config = dict(
    model='encoder-decoder audio transcriber',
    dataset='short read English sentences (LibriTTS-R)',
    train_examples=26041,
    gain_aug_db=10,
    input='waveform_16khz',
    tokenizer='char',
    vocab_size=32,
    encoder_arch='convnext',
    encoder_norm='rmsnorm',
    encoder_activation='relu',
    encoder_mlp_ratio=4,
    encoder_inner_norm=False,
    encoder_wave_strides=[5, 4, 4, 2],
    encoder_subsampling=4,
    encoder_layers=12,
    encoder_width=128,
    encoder_kernel_size=7,
    fusion='cross_attention',
    decoder_width=128,
    decoder_layers=12,
    decoder_norm='rmsnorm',
    decoder_norm_position='pre',
    decoder_activation='gelu',
    decoder_mlp_ratio=4,
    decoder_head_dim=64,
    decoder_fused_qkv=True,
    decoder_bias='none',
    decoder_qk_norm=False,
    decoder_layer_scale_init=1.0,
    decoder_parallel_block=False,
    decoder_inner_norm=False,
    decoder_positions='learned',
    decoder_cross_attention_every=1,
    decoder_tie_embeddings=False,
    init='trunc_normal_002',
    residual_init='none',
    optimizer='adamw',
    learning_rate=0.0031,
    beta1=0.9,
    beta2=0.999,
    eps=1e-10,
    max_grad_norm=1.0,
    ema_decay=0.995,
    max_steps=6800,
    batch_size=256,
    epochs=66.8,
    lr_schedule='cosine',
    final_lr_fraction=0,
    warmup_steps=680,
    weight_decay=0.4,
)
Rows from block 8 of the audio encoder of a small encoder-decoder audio transcriber, named by matrix and row number. Rows with one number belong to one neuron. Each number is 128 + 24 x the weight over its row's rms, rounded and kept within 0 to 255. All counts start at 0. Numbers have three digits each.
After each neuron's rows are labels from the 100 clips, of 14848, where the neuron reaches its highest value: "responds to" is what is common among them. Only what is clearly more common there than usual is listed. The data: short read English sentences (LibriTTS-R).
# fc1: MLP up (encoder.blocks.8.mlp.fc1.weight, 512x128), inputs 0-42
# fc2: MLP down (encoder.blocks.8.mlp.fc2.weight, 128x512, transposed), outputs 0-42

fc1.400:120118058160112128128174120085098137135125141130184118114129118149143096118115126131107150108105130114125116129144113117165154121
fc2.400:123092143163155076131106145114157116106167179128169144161154127144115173157121123143131177130109133149132084099123163129129172145
responds to: the word "that"; the word "not"

fc1.23:156177138077146133100136127132110148114138121094125123160119110120141138086105152129140132145140159098166096147133126159110106152
fc2.23:113146124179097177139130121137174157110152126106140160132121152131125127091083158143157095117119153118089080110154126129150110178
responds to: the word "that"

fc1.273:090152114130127160102125154128125125136130146134150194109128113119133100142170166129104160106135152157113096162149159088130153123
fc2.273:111147123134125118087149150130141167151127113130135136139116141111106146137172143135120117114153138101137109125127142218124149101
responds to: the word "very"

fc1.254:123123108127136134123156153125146146129108119121186128097093133140109127140096140122118147109124082136140157151092146142127091137
fc2.254:094143109135157146135154117146147097142115160134174145135141143122167144101159169137152083141144120113110161098093129143139124161
responds to: the word "one"

fc1.64:111173137125132146121117118133182202144159135125173165141139088151115148107136114086119129079133107130122124123159091112089150079
fc2.64:162145144108137142148105144154110092153118151134098156134097113114094158165105075108107135126120127104130171180155100131103145148
responds to: the word "he"

fc1.365:134129113077155134152142128148117154131123087082141142133109111128087141107114096144095144170113104118130101178096153114099107111
fc2.365:086127127151095154120083136125149119159128127124071116130163090123120129139138121143165061112125113158125086129107090140148098151
responds to: the word "that"

fc1.251:099104127100122116126130094132133167154125086135137167130153101137130136093112144100121144114133077114175151099158110141142159073
fc2.251:143091137105154110130147135167159114124112113120082119130134119116137181149127083103147143142105120125118103169156127118105154098
responds to: voice: female

fc1.155:123114116123148134102133074098162112129136104113144167127123177142167095108134173120142102141100129104164104139135174095133152124
fc2.155:104091146174133113140057116147185190138092137124116159096096140132111146162116138141104109130135122108146157130109161162144146132
responds to: the word "mr"

fc1.413:133143086148124113134179104101116099142092130142157132120107135152122113123131137145110153157093150122131113116157165157135130123
fc2.413:100136133144156173119127125117101077118107101136138108137152143141124172130113139139129119125161127112105100131145099135111124142
responds to: the word "not"

fc1.411:132141127133130114126100092129125130126095100156131176131138187157100124133107105121145171120097096118150151123130132063107121093
fc2.411:167127107156133174130075107163137156136103164123135125118160132112144103099155156127156191109143124106175127127138142143145149120
responds to: the word "i"

fc1.246:124153105113148105113111138123117110145146142116125125121122112130167083123132123128079125129106146126112131156175116056135129124
fc2.246:141139131100150140108114146117115112107125096149134142104134080158089141114087191106161136101141113092142136129129142176128120141
responds to: the word "very"

fc1.2:108139115051124129123149116144143111141117108110126146147137097122117124145132123122121138121124098100143161156121133119149136168
fc2.2:134109127133171143100153082119136149127161100168175166120124146163161121131159130142115129125143088123090130099149167105084134141
responds to: the word "the"

fc1.429:142154118123116115138135130119111165134136074116152097117165112117154116143145130098108112109120111129123147149111097144131108095
fc2.429:158159127143114150102152154137111159107139167173109069119138129144134114128193057121098107124104182153147128161135126129113136137
responds to: the word "what"

fc1.122:150165124130117139112122111100151140142157131082148126153141142131109123133150172094133158142138095055124123141142148168111155162
fc2.122:176106135117108134155115138097104147108085138115101128126111146101144128142074136140102086111142102174144186128133136117104069130
responds to: the word "little"; the word "a"

fc1.35:127137100147125123111124089131135135166150085135140163156134094124140138146121120111140116151154096093127109100160102123138132119
fc2.35:136124125133144118095167115098125115106113144188092167138130103149116127139151068113143143150138141115126160152152131112131104078
responds to: the word "he"

fc1.408:136097122135140123117140146132143130162102135131179189140135115164115077123128099139146095107138096167116141168126163119125101115
fc2.408:116117119106144109126129139150117130116133113136080130120149094113157152087136106153118109118148111109122115111142094113140110095
responds to: the word "of"

fc1.165:121098142093123152145127155134133124140175099097134137157157142136133102130141114109113127127142124078137102147148094106111122152
fc2.165:110127130178098131156096079130131131147159136120101122106155148131161147132136142131081151159154124106194131139134088115127124139
responds to: the word "my"

fc1.53:105113119140119129080127168164141105145154088060121113111142137137168138159130128075139117120110108132157118119142154113121181128
fc2.53:137120149123114184107095093117128159131139150135145135114131133123115135111200141144104129140136165100123177101145124114110099160
responds to: the word "who"

fc1.239:136164147094165158122173120089136115105127133115142117142150092163156111133119141100101137152165125109150098164133130169136146135
fc2.239:107115155161138128115125108121137147139094113124142122112151112107170117108132123142131124083134125143102143093136154114145123175
responds to: the word "the"; the word "of"

fc1.356:130102086147118143094146157112146114168157101158146187122127143131109115133148114105141136108122148130166114157143108078140079128
fc2.356:109155109130113129167133078152137113153122116162127102118127140105194146124152123155140174149125101133134169157115105096139128126
responds to: the word "i"

fc1.86:120149103099121157145127096130080085156149159117123163156150122133149108135117132121118136082086123085131146162164115108148082113
fc2.86:160147105115124136106116071141162091133123090162128135133146095139126135152135137145179146094124124154128138091083121115148171159
responds to: the word "only"

fc1.85:134159130078158164082114126139122126131168121137128167194115123141111141110156122126142133133120120091152139122130103114125149126
fc2.85:086122125162126128145091144144176133129155152116159143140125174134154113101041095187128128112085131117107145106096158109143160161
responds to: the word "her"

fc1.225:184082111110129096123119117165082129133139143077132165121115149117154138093126158088155168116129114108132136160103138152152111112
fc2.225:142098128175130099133119076139141114148134128148099099155103122125167145119096133097117119143146120199167130121118136131119107125
responds to: the word "that"

fc1.75:098109106112123159094123152147135143145141133163109125117115134115144105113141115116148138073144146107113122191133108107192120160
fc2.75:098116141145134147166134117176077086113153067121158145095112169145106164107109122091117129130156167071115113117093136164141141136
responds to: voice: male

fc1.161:127120114138140136193183113095086157136098125108140144110107155161139101100118136109140123150123101140130134132088156092117089140
fc2.161:130095115119132110096095117118151110125084129110081134127100086144114074138138118162088135147150130109121165171127113130149152113
responds to: the word "is"

fc1.376:095129118140155149137120110129129145137114099136149121156096172140143117112124157107150151120126165136151128165079130077156132156
fc2.376:094144120111136137107149139136110102104145123115149154151154145119137101137177179133177136119083136092087078063112139099156170138
responds to: the word "of"

fc1.312:118112130149135127138159125151109086132153101096153093107094106139177115137157168067100101169082141126164120131120199144105163127
fc2.312:110113109141080118134097088099141109128092141123102137150165163166119114098164146184100103149161113111148139117115138135132082119
responds to: the word "to"; the word "up"

fc1.419:120133130135147152103115109135125159114115101143137135136121101135154139162086137103074116105113104101117124115129126121122124162
fc2.419:107117158139150139106151136146124106139101147111147132136137147078106180171152113160139135118142126152097121171152121139127104080
responds to: the word "i"; the word "think"

fc1.447:161125117092139110135135149150089174129168130089142154103149125116122118151125110105080115102108154138167172124124114130132138139
fc2.447:158085151148106131183105122119141107123118156113073077094159090109052146159166129163104125111081200080131147131150093118128109121
responds to: the word "with"

fc1.141:124145085122136138094152135125112106166151136142140134158124133152086126108172116145167125154117149150095084163116142102168158115
fc2.141:154114131097154085086205144150137109144174120128154127162089122148136119115127102117141082140143135125126116120134127153113182121
responds to: the word "yes"

fc1.318:153190096083114154143158112116120154148117127067146104132106134096137134133109144102098151153107105112139132193115099125139135106
fc2.318:157110142175101098092176136115109136157182119156090106129155119119132115144159050131110155104100131136131138132107119106084125117
responds to: the word "but"

fc1.78:125118114085120123126141140119119103147126150114126126149103113136163147086120080128140151150152138101148106149168131080136188158
fc2.78:098201105110132096161168198117131134135127132144145136164147119147129120120115106144140173107134113105145153074130130156115105108
responds to: voice: female

fc1.175:111111109114132123080105109118181133139174118140137103130098132119160103057123131087102123135133146092119153191181128138138134115
fc2.175:151134119088115153162093105138105098107121087121146130133116127081125123155115118130134147137147104099196128131143100114121137116
responds to: the word "a"

fc1.433:128123076075140123118108128103119133199117122118172139151112119139128154101097138115166104138105128072119126164116148131114122145
fc2.433:102157124122139177113089115100105147119115128137082135098123132134126097134128136155149147118122080137124160163157138154115134127
responds to: the word "she"

fc1.153:161092117132168116082123125155090112171146110137142161139137158135134114143171154101129106164105154120153107126141118149155169134
fc2.153:139126165132101146140115099100158124126142108168140117149134150114111128161109141151098101114126141136163129179178122157144116143
responds to: the word "is"

fc1.95:088076114115129126094132161168114103167134146127139117132133132132127119076175128077129079117113122087138125134129107164099096103
fc2.95:138090135147096141108118135161101132126095092118109149111128136127114150128129152129128141126102105091189122120158151177113145143
responds to: the word "the"

fc1.394:126094129068170146097112149164136148149142147140106130135168128167138094113113166123157106148143173123189119145086137104111128145
fc2.394:149126133122118141180095169133140110149093142172132116155147152153126153155155156144073117121103146154161101139126101147136146154
responds to: the word "in"; the word "the"

fc1.181:153150088105144161080129114144137149145142154085150129127101107105133101116085138115134153160144106115135132145104145144119094107
fc2.181:141067137171121110136141091134124152137148156128098149144134106140128103161149097150129200121168123150115130122148114122142154117
responds to: the word "but"

fc1.261:119118126133118140127144123119113134175158146095137153125107154137117105124147133098099084110083137112128171116144146107112073162
fc2.261:159141123102151108102155149095148152115161121164179146152126112138125111121167131146098106114139174101061133133132111140135156170
responds to: the word "is"

fc1.373:100112140087129140085127146117128113160138080107137131104110178120125087162143122137154117090093102101186103151117108116161112143
fc2.373:103132165133135118132113111172106094105118155129148148145106136136138097117151111090113164112158165102223146144122068162094145098
responds to: the word "he"

fc1.59:136131083136138148140116154101157103139167157156111117135103129138129085152143155137169141161117197118121117138166096117137195092
fc2.59:097128125097150155102219117176093114118180126133153152139102139159131111094100129103146114158146113126145125110125129163102098104
responds to: voice: female

fc1.306:163126145083157148097117132099094142135126145137120098137129147158115131104139117133184120174132132116182090193115097101129149174
fc2.306:150146143152127185164096136139138131138109133118176100144146187095129112130131156127112109124117179112133108156177108143146120138
responds to: the word "in"

fc1.209:148103128094126122080141117120118084178111165090153106117112105156138130128127131102103131140108129117156068118100166099120132125
fc2.209:178135127062125097126132078091123132138146134161171108107095121146133128140121142129093140122165149154122129114123123124139087135
responds to: the word "it"

fc1.194:130144099141118147156173078127107138132123152113154127126106129129171072112130102122160149124137154077178113151122112140120095133
fc2.194:118166154193160122092140111120139146162097152134123104137158089140125122142128121115123144146138121123135140131140151134130102149
responds to: the word "he"; the word "that"

fc1.188:145105120130117130142135117067108139161133127153144111166104118136129129160147097133153089098134119119104150147147114117139107104
fc2.188:088137122179112182137143144129108149129154139123128142077119130146093156161150112136113117157159152133111127152138143142122108079
responds to: the word "quite"

fc1.262:131083083130133163127116118119111131157143104120149117144126170103115118156106078123109110112098134140140114157134078121162119108
fc2.262:147127139141119126143109121158090091112110111115161118094099100119090164111134112093095162139133158080119124162159134109128111056
responds to: the word "and"

fc1.244:095114112066127138127150141124142135168106158120159150166104121122117136123096123117131120117104128084115142149109151075137151089
fc2.244:132110120113206159083095123125159122114102095163136127109135136151148107153130127130139135108164097141139162148152148129097138145
responds to: the word "said"

fc1.397:148151106090138141114153128169167151156126139087168092142145149110145093141111106099127143149097111126150152173129157148178133111
fc2.397:129110133159115126076160112134123143127119159143110131117157118166122121147144043111102116136138161140136098105096115116142090109
responds to: the word "what"

fc1.5:116107122121145116124151135100117115116148147132161106131125116140155142147123123110103124185136119132140130135115121149132115117
fc2.5:092142168137099143130096078131130093138077111154144080118136124114134157147134152147133103143122100135104149130113154119135108128
responds to: the word "the"; the word "on"; the word "of"

fc1.68:166177154145132138124118126139142131111132126086162134147126107128110120121150101114119096175117136149113086163138122139116117138
fc2.68:100122123122137091175094128161125129128138151138115118154143149134151135129098081122115158118131114131144111137103142102141083108
responds to: the word "to"

fc1.50:092126103100141139112134117164113117150119129089140192150140178119159135140131159095144152134081163088154148112121115078120123096
fc2.50:138127175193096120145084100139129173131109102167130141131134123138188135137105114117130149135110121160139096124078157118120160178
responds to: the word "it"

fc1.256:119124115152133141087141124157097144120135116095136133124118137107096130128116117141130143087137055103155142139143119095162102108
fc2.256:096087137107138119145148097132134111108128185127113124131106148131104095139129112122117177131127144130135138104113088119123134120
responds to: the word "is"; the word "what"

fc1.409:118114116060129148094178138130110149145186120121149116140146109140139153155117107106074088107109135109140095148129161172119157108
fc2.409:127165146141126149144122142110075160126145158122117107117123143140086121198095112154137155124099149102102102131164145182115134178
responds to: the word "was"

fc1.206:151115075140153118081109138112118183144140152136136133124098141131135121150158181114108132113130150078118114151163149068137105107
fc2.206:141137136117136137099122127128090116137100082124119151104115121134097169073090129091119154134116120093134123156111164133117109138
responds to: the word "very"

fc1.460:119116124102139126117097083131138126161133061116117139130179158152160125155109158105173127110097170096113152093121138108102094121
fc2.460:137117143124094143152085144087133098135128134186148122105109150095113103145136186167133126111116146110167127106087129161141115118
responds to: the word "one"

fc1.41:124145131110150128137173108110148154125150121116148124141141134112130118179102134086104105162140169129195158169146122167110115122
fc2.41:118113159158112169148119113122149115135137149143110111101149123105076120168169111114086129138135174073100190148143132115109091160
responds to: the word "with"

fc1.267:164144103115132107143162119154103107146124164092194150130100144103140135132148142102108115158123110133141108134118091122140170103
fc2.267:131133156142135092172117119132133130111098154128143089106105134146119143122126112126102096135119164106158105105105150139123091127
responds to: the word "it"; the word "was"

fc1.441:123145086157143119155147139142144109159100128138122107180084104166102135112124171128121118131164128162146165153152113149208103112
fc2.441:139117114127118147141112129131129088110124177112175112107137103192145147120068151092151130161100104159131087135104136140126189137
responds to: the word "you"

fc1.39:106141079164133138159143118134107108153112118083147119146082152121121131152105186149143133103134116082121135120103159083121090123
fc2.39:161122130130121092128118130141136122130110131117147181085109078155130122126157139071160113159147154116167156138153117091140124177
responds to: the word "is"; the word "what"

fc1.127:126144097114155148149146081110119084138063138108114147102151114180135126099125161106148116145078097089131130144123148091150169169
fc2.127:066092099189092122158091142179134149161146167120093141094114157144118153137114132163083145156158104107153128122139130162137140150
responds to: the word "to"

fc1.247:124102136131122143194139080113130118150133127104144115164094146128126136120128142127110141175120149094114122113106131102127121157
fc2.247:095137138101132167120104132122148122142157090103139095091114112091094159110117135151169072140140128136109145113124105107112068115
responds to: the word "one"

fc1.69:118122167108114121092148106140136125134135172088166127100115132159157104144124129112182096114112157159137099171137129106095194120
fc2.69:102112106104137161171071109115132136124100107172123148138131186121115109160091153178142124084111135115131183109113108108124113110
responds to: the word "to"

fc1.279:123133120098130156094142109122122165188152097104139091108144146122151095143116105102108115125112149113129126127115088130149107110
fc2.279:104148146169116168119102136124133141132141138146123151114114132136140118148143155121091120164120136125120125135165148100134134125
responds to: the word "she"

fc1.200:137153111133146157098128153103117147124115130111132137139129132134081091130087108132094122147074154132181128169122142142137133123
fc2.200:130172133174128104118172119090109159146146136161131117133143157124109122157138115126118089127114108144126115124121159102117105133
responds to: the word "now"; the word "not"

fc1.360:130122164067157101118129148118110094125090104128107140152158097130124133148121128109156097106143101115186136153102139132153167119
fc2.360:100117113168141127127120129139141174151174150110131156121083150119107155082081142169117145099146165130144120083133134128126153152
responds to: the word "you"

fc1.338:111136120114141116095146116160111144170107139113148136121141156116159132125151132113173122131077145096128129125125139092147127116
fc2.338:172133136154138109120146060148139112161122137181112131173133086119169131110153089136122101129120121162163114121122148103122111138
responds to: the word "yes"

fc1.33:104108097139093124102130130118153088134128099108138121151101161107108119115161116108166137105084111112134146145090129137164144139
fc2.33:123131132141255125120157121113128122122147127141149136129132112164140119129118120133134116124107115121095139116135136108037138138
responds to: the word "i"

fc1.99:097108131115154118070152140117136136144145089122138156198167116153124136134142152123136116136110153135174145113143110135095118136
fc2.99:118090121161095108089129139153129167126084161120140127127105128187098132137128125101070148156164115122160161113149151122111105113
responds to: the word "of"

fc1.297:091114133099149130098113154145125137143124139119133179141133096151117095157132152112173106109110121085152137144155113136106107128
fc2.297:100159137173115127151088086137102091106068182130118153100144127147134136135158178156138155108148109144168163140131133113162120131
responds to: the word "you"

fc1.232:105129137116158130154143111147084118121106104088125149111091089142123106077121160078117094151133125131182118166134142120102150146
fc2.232:063108121149095130144089101132144162165188156125120133107152136131108128148145160155066122100141117093154143115148096117108140157
responds to: the word "to"

fc1.459:161121110145151114112090110146133144137128120145118166158142140164142105088138175100084077112137160139134124117108143096114144076
fc2.459:144103134068112129125124083100131081165129127137119169128114102136150139144142103141146115111110128142099122127155142103121127130
responds to: voice: male

fc1.91:111154085137129110124140114116099116156107133094140147123130137159168111137167129129103122115104135128109136142106154122165100140
fc2.91:149138138135166134112150182121135102135129125131158107110103148124120076136135126124137116127117139094118135117156080116122158185
responds to: the word "man"

fc1.401:147115121127146155063094144117136166151151128113131119136121124118084127108140158101115135159085136123147126167126112134159130119
fc2.401:124143154201123126109138095136103115132106132192124159110127147111116164118146118139110102145119109134143122093114167057107120120
responds to: the word "not"; the word "do"

fc1.12:082077110087119122067155149111100146154133163109130142145104109118121160160089124103159103130087131129155101145129115137140134156
fc2.12:143146153129147121162110099122126104104098128128183168127095106091126110116091153090152179124135155094147163160151168160136113123
responds to: the word "she"; the word "and"

fc1.106:110085087143124128131167098125135158150109145088125104142167168120165125100093139131158112086143069083118110113162088075156134116
fc2.106:171108139092151093173104182145095108134146132151110127110118132124095094119131129128161133125136167129149131158141138160104111124
responds to: the word "was"; the word "it"

fc1.47:143127102072093136131157132105164129186103119109166139145101124102131152118147134111134097113077142093129162143096128111150144109
fc2.47:128102131133255136099121113114143121142119103156121129110139123162149136149128136131112119112138103146137149158143132107061129147
responds to: the word "he"

fc1.286:129123126112128145132113099156134149143139110095165139138122169130117111118104122151099156159143138096121149100135089123130129107
fc2.286:147124146144148166161111093133124109113114185143155199097125112115124157112117142126153144122122142125168103127117144136132141102
responds to: the word "me"

fc1.198:104139104119120145136131116118115126138180116102143117095140133116131126129147139091114112113080148126129125122134090102124116089
fc2.198:127150142098132135122147136098096131151158166152123105118108104132109105132185126132113114151134162130157088150146091102101156129
responds to: the word "it"; the word "is"

fc1.30:127097105110129129139140147154133104168158108087162106152157151109159086164103121142160107111164112135176109136132113145177148159
fc2.30:140165146094116106132162133094112134102136143106169138119130120155127116099126101085162145119147153115150121136107131137138123148
responds to: the word "was"

fc1.102:123116123165108103126126123162101125137119143076148152145169106105132126151117139122152153109124113110127132113120138143138164129
fc2.102:175133128145107109154086119087140123118122155147125099102127146109182141130128154153133095107083128170171170154113154096126114155
responds to: the word "little"; the word "it"; the word "a"

fc1.277:171120147143130139078139104130120162116158090084152160141114102131104151102139140076115087124112129119204130184099120109141122145
fc2.277:121102146110135106140156123116164096128132109146152132143123100150120070100131115143084110100119145131128156132178136158129117136
responds to: the word "of"

fc1.475:149174131125159120149116113121141105121104108111137130144161110148073131146065100108097152158101161124129158129152144142118105102
fc2.475:128167162144120157148093099072168091129114103159150118174127141117147127135134182149142126131118099125095126108118158165113133145
responds to: the word "one"

fc1.227:124107126145148125112155124134135136140184169125180129122135122175163151138141145084105117144125127157174114156081137173132154104
fc2.227:132059160170089134103096083143125130139076146151126108113164126145140124156147133150143107115120103155142106114106172085151139125
responds to: the word "of"

fc1.456:150105119111133095086125145152102144117196133137130123147169167118136130091114125128145123127130129115126144175076132114177105117
fc2.456:130108151207093130154097106174162156131100114154124119124086144087139160135132143125104128116119160139148081161132122149167150109
responds to: the word "the"; the word "that"

fc1.235:076096120113142122087116115136152155140154121150145109118110136158137102112157121110113116101138132120121144142168152141135142092
fc2.235:129130122134099100154139129106117122105105097093121136149116129102085084166114098136095137132134140099135183139176112130120114088
responds to: the word "about"

fc1.202:100112106130120124127138142117104121138166123100137106120128144106158095104155131133137157095131101166097108137167118127145164133
fc2.202:122110127113135150152133119131150095170124127092120125158152143103093080139136131150140147155152110161121104153140111158117163118
responds to: the word "you"

fc1.355:121106143141180132121101106121135138147128121121193143138116102131130145152147114102090108144111177115149110125150115141172171133
fc2.355:100118136117148125114135155110100111103120114105141193134132129126112138099099122086126167133135144145113114158133119101141182107
responds to: voice: female

fc1.303:124133133152151114099113071130166161123121165127133149136114128180077104107116187102134093158110164149126076150139100123140146100
fc2.303:119104126150125133162105129154122172133175117138160135154156127150117127129140146165142126125132111135157139122148149113129143103
responds to: the word "not"

fc1.81:099178151125141099145116091149144147134076145143138183136159107141143096116146118140129122130158107148176107118116103073132153142
fc2.81:101072120142160149152120131173121083097128181119117168122143147126145108102109124168129182131107132110168138122121161096133196132
responds to: the word "to"; the word "be"

fc1.230:147116139081118128103128137116116099206135133130126108151171131129091116132110145127086144151104087149151143148153111099154109129
fc2.230:168099164149089127166095115090171129143107156127086150117131131091128159141131144111128151113115117151205136154143140125115155117
responds to: the word "me"; the word "my"

fc1.377:128093104104148122113138079105126147161108118096124153126170139166143132145162143140183157138129143144137113134102173114145104106
fc2.377:144137132154126154122171091180125172121154112137150119171145144144143101124129107109081122112128138103107104106133112166101127158
responds to: the word "said"; the word "he"

fc1.392:130130108127157122119129124162127108133159135110164115130136167116153147059119123120086119141138117092149106177152123148109105122
fc2.392:133115142171085114132098106164131112138124133136113123135111135090168168129128114120096082120168132120182101160145096169125124159
responds to: the word "the"; the word "of"

fc1.292:134120122115123122115135119102119141126122152062155180154176173123151091137118154136163122136097140140151103125104086152132118125
fc2.292:120186124148135153105183133143119106093109152109169140102097133125150154096147131105108164154123165098097117150117138145150151168
responds to: the word "and"

fc1.187:121111144146169140138093170158153156144150113089152114176138156167138127128130136120129115178117121143122127164128129084104127092
fc2.187:099114114134131115110157104149128168105093094152165114148134123073129159118129137103089144081140143126139104127076140113113150138
responds to: voice: male; the word "a"

fc1.252:140152112082136144103157138139052180134142142118126125160149140142124160161120143097132133138079122126138109179112138111124115147
fc2.252:107122148168117162163125120099147181124142122113114138126125131156122086155123178161143130124159103097111152096163125161107112109
responds to: the word "said"