config.toml
encoder_arch = "convnext"
model = "encoder-decoder audio transcriber"
dataset = "short read English sentences (LibriTTS-R)"
train_examples = 26041
gain_aug_db = 10
input = "waveform_16khz"
tokenizer = "char"
vocab_size = 32
encoder_norm = "rmsnorm"
encoder_activation = "relu"
encoder_mlp_ratio = 4
encoder_inner_norm = false
encoder_wave_strides = [5, 4, 4, 2]
encoder_subsampling = 4
encoder_layers = 12
encoder_width = 128
encoder_kernel_size = 7
fusion = "cross_attention"
decoder_width = 128
decoder_layers = 12
decoder_norm = "rmsnorm"
decoder_norm_position = "pre"
decoder_activation = "gelu"
decoder_mlp_ratio = 4
decoder_head_dim = 64
decoder_fused_qkv = true
decoder_bias = "none"
decoder_qk_norm = false
decoder_layer_scale_init = 1.0
decoder_parallel_block = false
decoder_inner_norm = false
decoder_positions = "learned"
decoder_cross_attention_every = 1
decoder_tie_embeddings = false
init = "trunc_normal_002"
residual_init = "none"
optimizer = "adamw"
learning_rate = 0.0031
beta1 = 0.9
beta2 = 0.999
eps = 1e-10
max_grad_norm = 1.0
ema_decay = 0.995
max_steps = 6800
batch_size = 256
epochs = 66.8
lr_schedule = "cosine"
final_lr_fraction = 0
warmup_steps = 680
weight_decay = 0.4
Rows from block 7 of the audio encoder, named by matrix and row number. Each number is 50 + 15 x the weight over its row's rms, rounded and kept within 0 to 99. All counts start at 0. After the name is the row's rms in percent of the matrix's.
# f: depthwise width-7 conv (encoder.blocks.7.mixer.f.weight, 128x1x7), a 7 kernel
f.0 094:48 61 18 43 65 45 39
f.1 098:62 47 66 45 31 73 66
f.2 091:37 55 56 54 37 33 21
f.3 106:45 46 22 50 75 48 38
f.4 083:58 63 32 25 33 50 61
f.5 101:52 54 47 19 73 46 56
f.6 114:41 39 81 56 34 52 62
f.7 115:23 39 46 50 52 66 72
f.8 100:54 37 35 70 27 66 48
f.9 105:56 48 30 47 71 72 65
f.10 130:85 61 40 51 38 49 53
f.11 115:78 67 64 41 40 44 40
f.12 081:45 35 57 51 15 57 56
f.13 128:42 59 48 47 80 32 36
f.14 138:42 46 55 36 80 69 50
f.15 103:56 49 13 50 49 56 61
f.16 070:46 43 50 53 41 25 22
f.17 093:55 54 49 27 74 70 53
f.18 084:31 39 73 39 30 51 56
f.19 095:17 38 49 66 51 54 56
f.20 096:82 61 48 32 51 48 43
f.21 099:25 33 37 70 58 50 47
f.22 104:50 50 21 74 62 42 51
f.23 098:54 65 33 34 72 67 51
f.24 125:47 49 66 47 20 63 65
f.25 091:79 40 28 50 44 39 52
f.26 105:65 43 36 78 48 35 59
f.27 067:58 55 36 33 81 46 53
f.28 113:57 33 74 39 30 59 49
f.29 109:56 25 67 32 65 43 52
f.30 099:27 39 32 66 60 54 36
f.31 089:48 38 20 61 64 44 36
f.32 101:57 52 27 70 28 49 39
f.33 103:52 42 57 72 19 45 49
f.34 111:48 60 85 58 63 49 48
f.35 102:65 55 16 47 61 55 46
f.36 101:51 40 72 71 30 38 49
f.37 099:35 51 79 31 44 59 54
f.38 086:28 38 40 26 54 44 65
f.39 111:56 30 63 23 56 62 55
f.40 054:69 54 76 42 59 69 56
f.41 099:50 57 46 27 80 57 45
f.42 123:49 53 43 18 64 64 60
f.43 084:44 50 60 81 51 28 47
f.44 091:26 55 50 37 23 42 51
f.45 109:64 71 43 38 74 55 37
f.46 101:44 56 78 29 65 50 45
f.47 090:56 30 61 31 75 47 50
f.48 083:55 30 70 29 60 53 62
f.49 104:38 85 63 44 47 45 53
f.50 122:47 49 84 66 53 46 38
f.51 126:49 47 45 33 49 63 83
f.52 091:35 77 33 46 67 46 49
f.53 102:46 42 71 31 75 41 48
f.54 109:49 44 46 69 81 63 43
f.55 112:50 62 33 28 73 61 50
f.56 098:46 39 80 29 52 57 44
f.57 075:68 68 57 64 68 70 52
f.58 105:74 64 69 36 41 40 41
f.59 088:57 54 24 28 63 62 52
f.60 097:67 41 56 67 31 32 64
f.61 102:51 65 24 69 32 53 51
f.62 104:74 63 46 26 37 43 42
f.63 119:55 69 25 60 38 43 67
f.64 092:52 47 16 56 69 49 50
f.65 122:41 42 45 35 47 71 77
f.66 112:42 39 58 49 17 65 51
f.67 088:53 67 68 51 25 33 46
f.68 095:76 68 56 36 42 40 37
f.69 082:52 52 52 62 84 64 60
f.70 110:48 39 79 65 30 51 52
f.71 095:62 47 22 73 60 49 49
f.72 125:46 59 53 19 55 72 48
f.73 093:47 63 60 48 22 31 63
f.74 075:24 56 69 34 37 56 44
f.75 101:17 44 62 58 46 47 64
f.76 091:41 68 26 58 66 42 65
f.77 097:58 52 28 70 29 38 43
f.78 115:24 40 51 77 53 54 55
f.79 080:47 68 71 74 43 38 46
f.80 132:54 42 47 60 25 66 72
f.81 097:39 44 40 53 33 30 25
f.82 093:36 42 63 82 57 48 59
f.83 097:28 29 31 34 49 48 52
f.84 081:45 45 76 71 66 52 62
f.85 095:71 75 52 44 30 45 51
f.86 110:47 53 32 42 84 53 43
f.87 083:12 42 54 43 56 49 49
f.88 103:61 43 29 28 33 59 60
f.89 082:47 25 36 73 64 45 51
f.90 093:45 61 27 38 54 64 73
f.91 117:45 45 43 69 53 17 54
f.92 087:58 37 43 72 23 41 49
f.93 093:50 50 70 56 20 42 37
f.94 102:28 45 61 61 26 62 61
f.95 106:57 66 69 48 24 33 52
f.96 091:56 43 20 64 54 41 33
f.97 115:39 61 57 41 25 43 73
f.98 074:24 39 64 62 63 65 52
f.99 091:59 64 22 50 71 45 44
f.100 086:55 38 31 61 77 60 40
f.101 077:47 72 50 26 47 71 46
f.102 096:54 62 22 47 74 48 44
f.103 115:45 46 44 31 50 59 82
f.104 075:85 66 45 46 52 54 45
f.105 062:24 33 48 54 72 57 58
f.106 109:48 40 50 66 26 25 53
f.107 115:39 45 76 23 57 47 47
f.108 100:40 59 37 80 40 40 61
f.109 108:45 50 78 25 51 60 42
f.110 119:50 46 41 26 45 58 79
f.111 079:40 52 53 36 37 22 31
f.112 085:41 36 51 46 27 24 41
f.113 094:31 53 41 28 29 53 64
f.114 097:53 50 54 71 51 27 26
f.115 094:65 61 19 54 55 35 55
f.116 094:55 53 71 20 42 44 38
f.117 124:48 55 38 53 32 66 78
f.118 106:37 53 76 29 53 59 38
f.119 094:72 73 37 39 62 55 41
f.120 088:58 55 29 27 34 36 60
f.121 102:55 56 25 78 49 41 55
f.122 107:52 35 79 29 51 50 42
f.123 090:61 51 35 23 52 65 67
f.124 102:42 53 74 46 28 37 67
f.125 092:61 63 18 46 66 51 54
f.126 100:24 33 49 71 58 56 58
f.127 100:42 40 74 59 48 23 45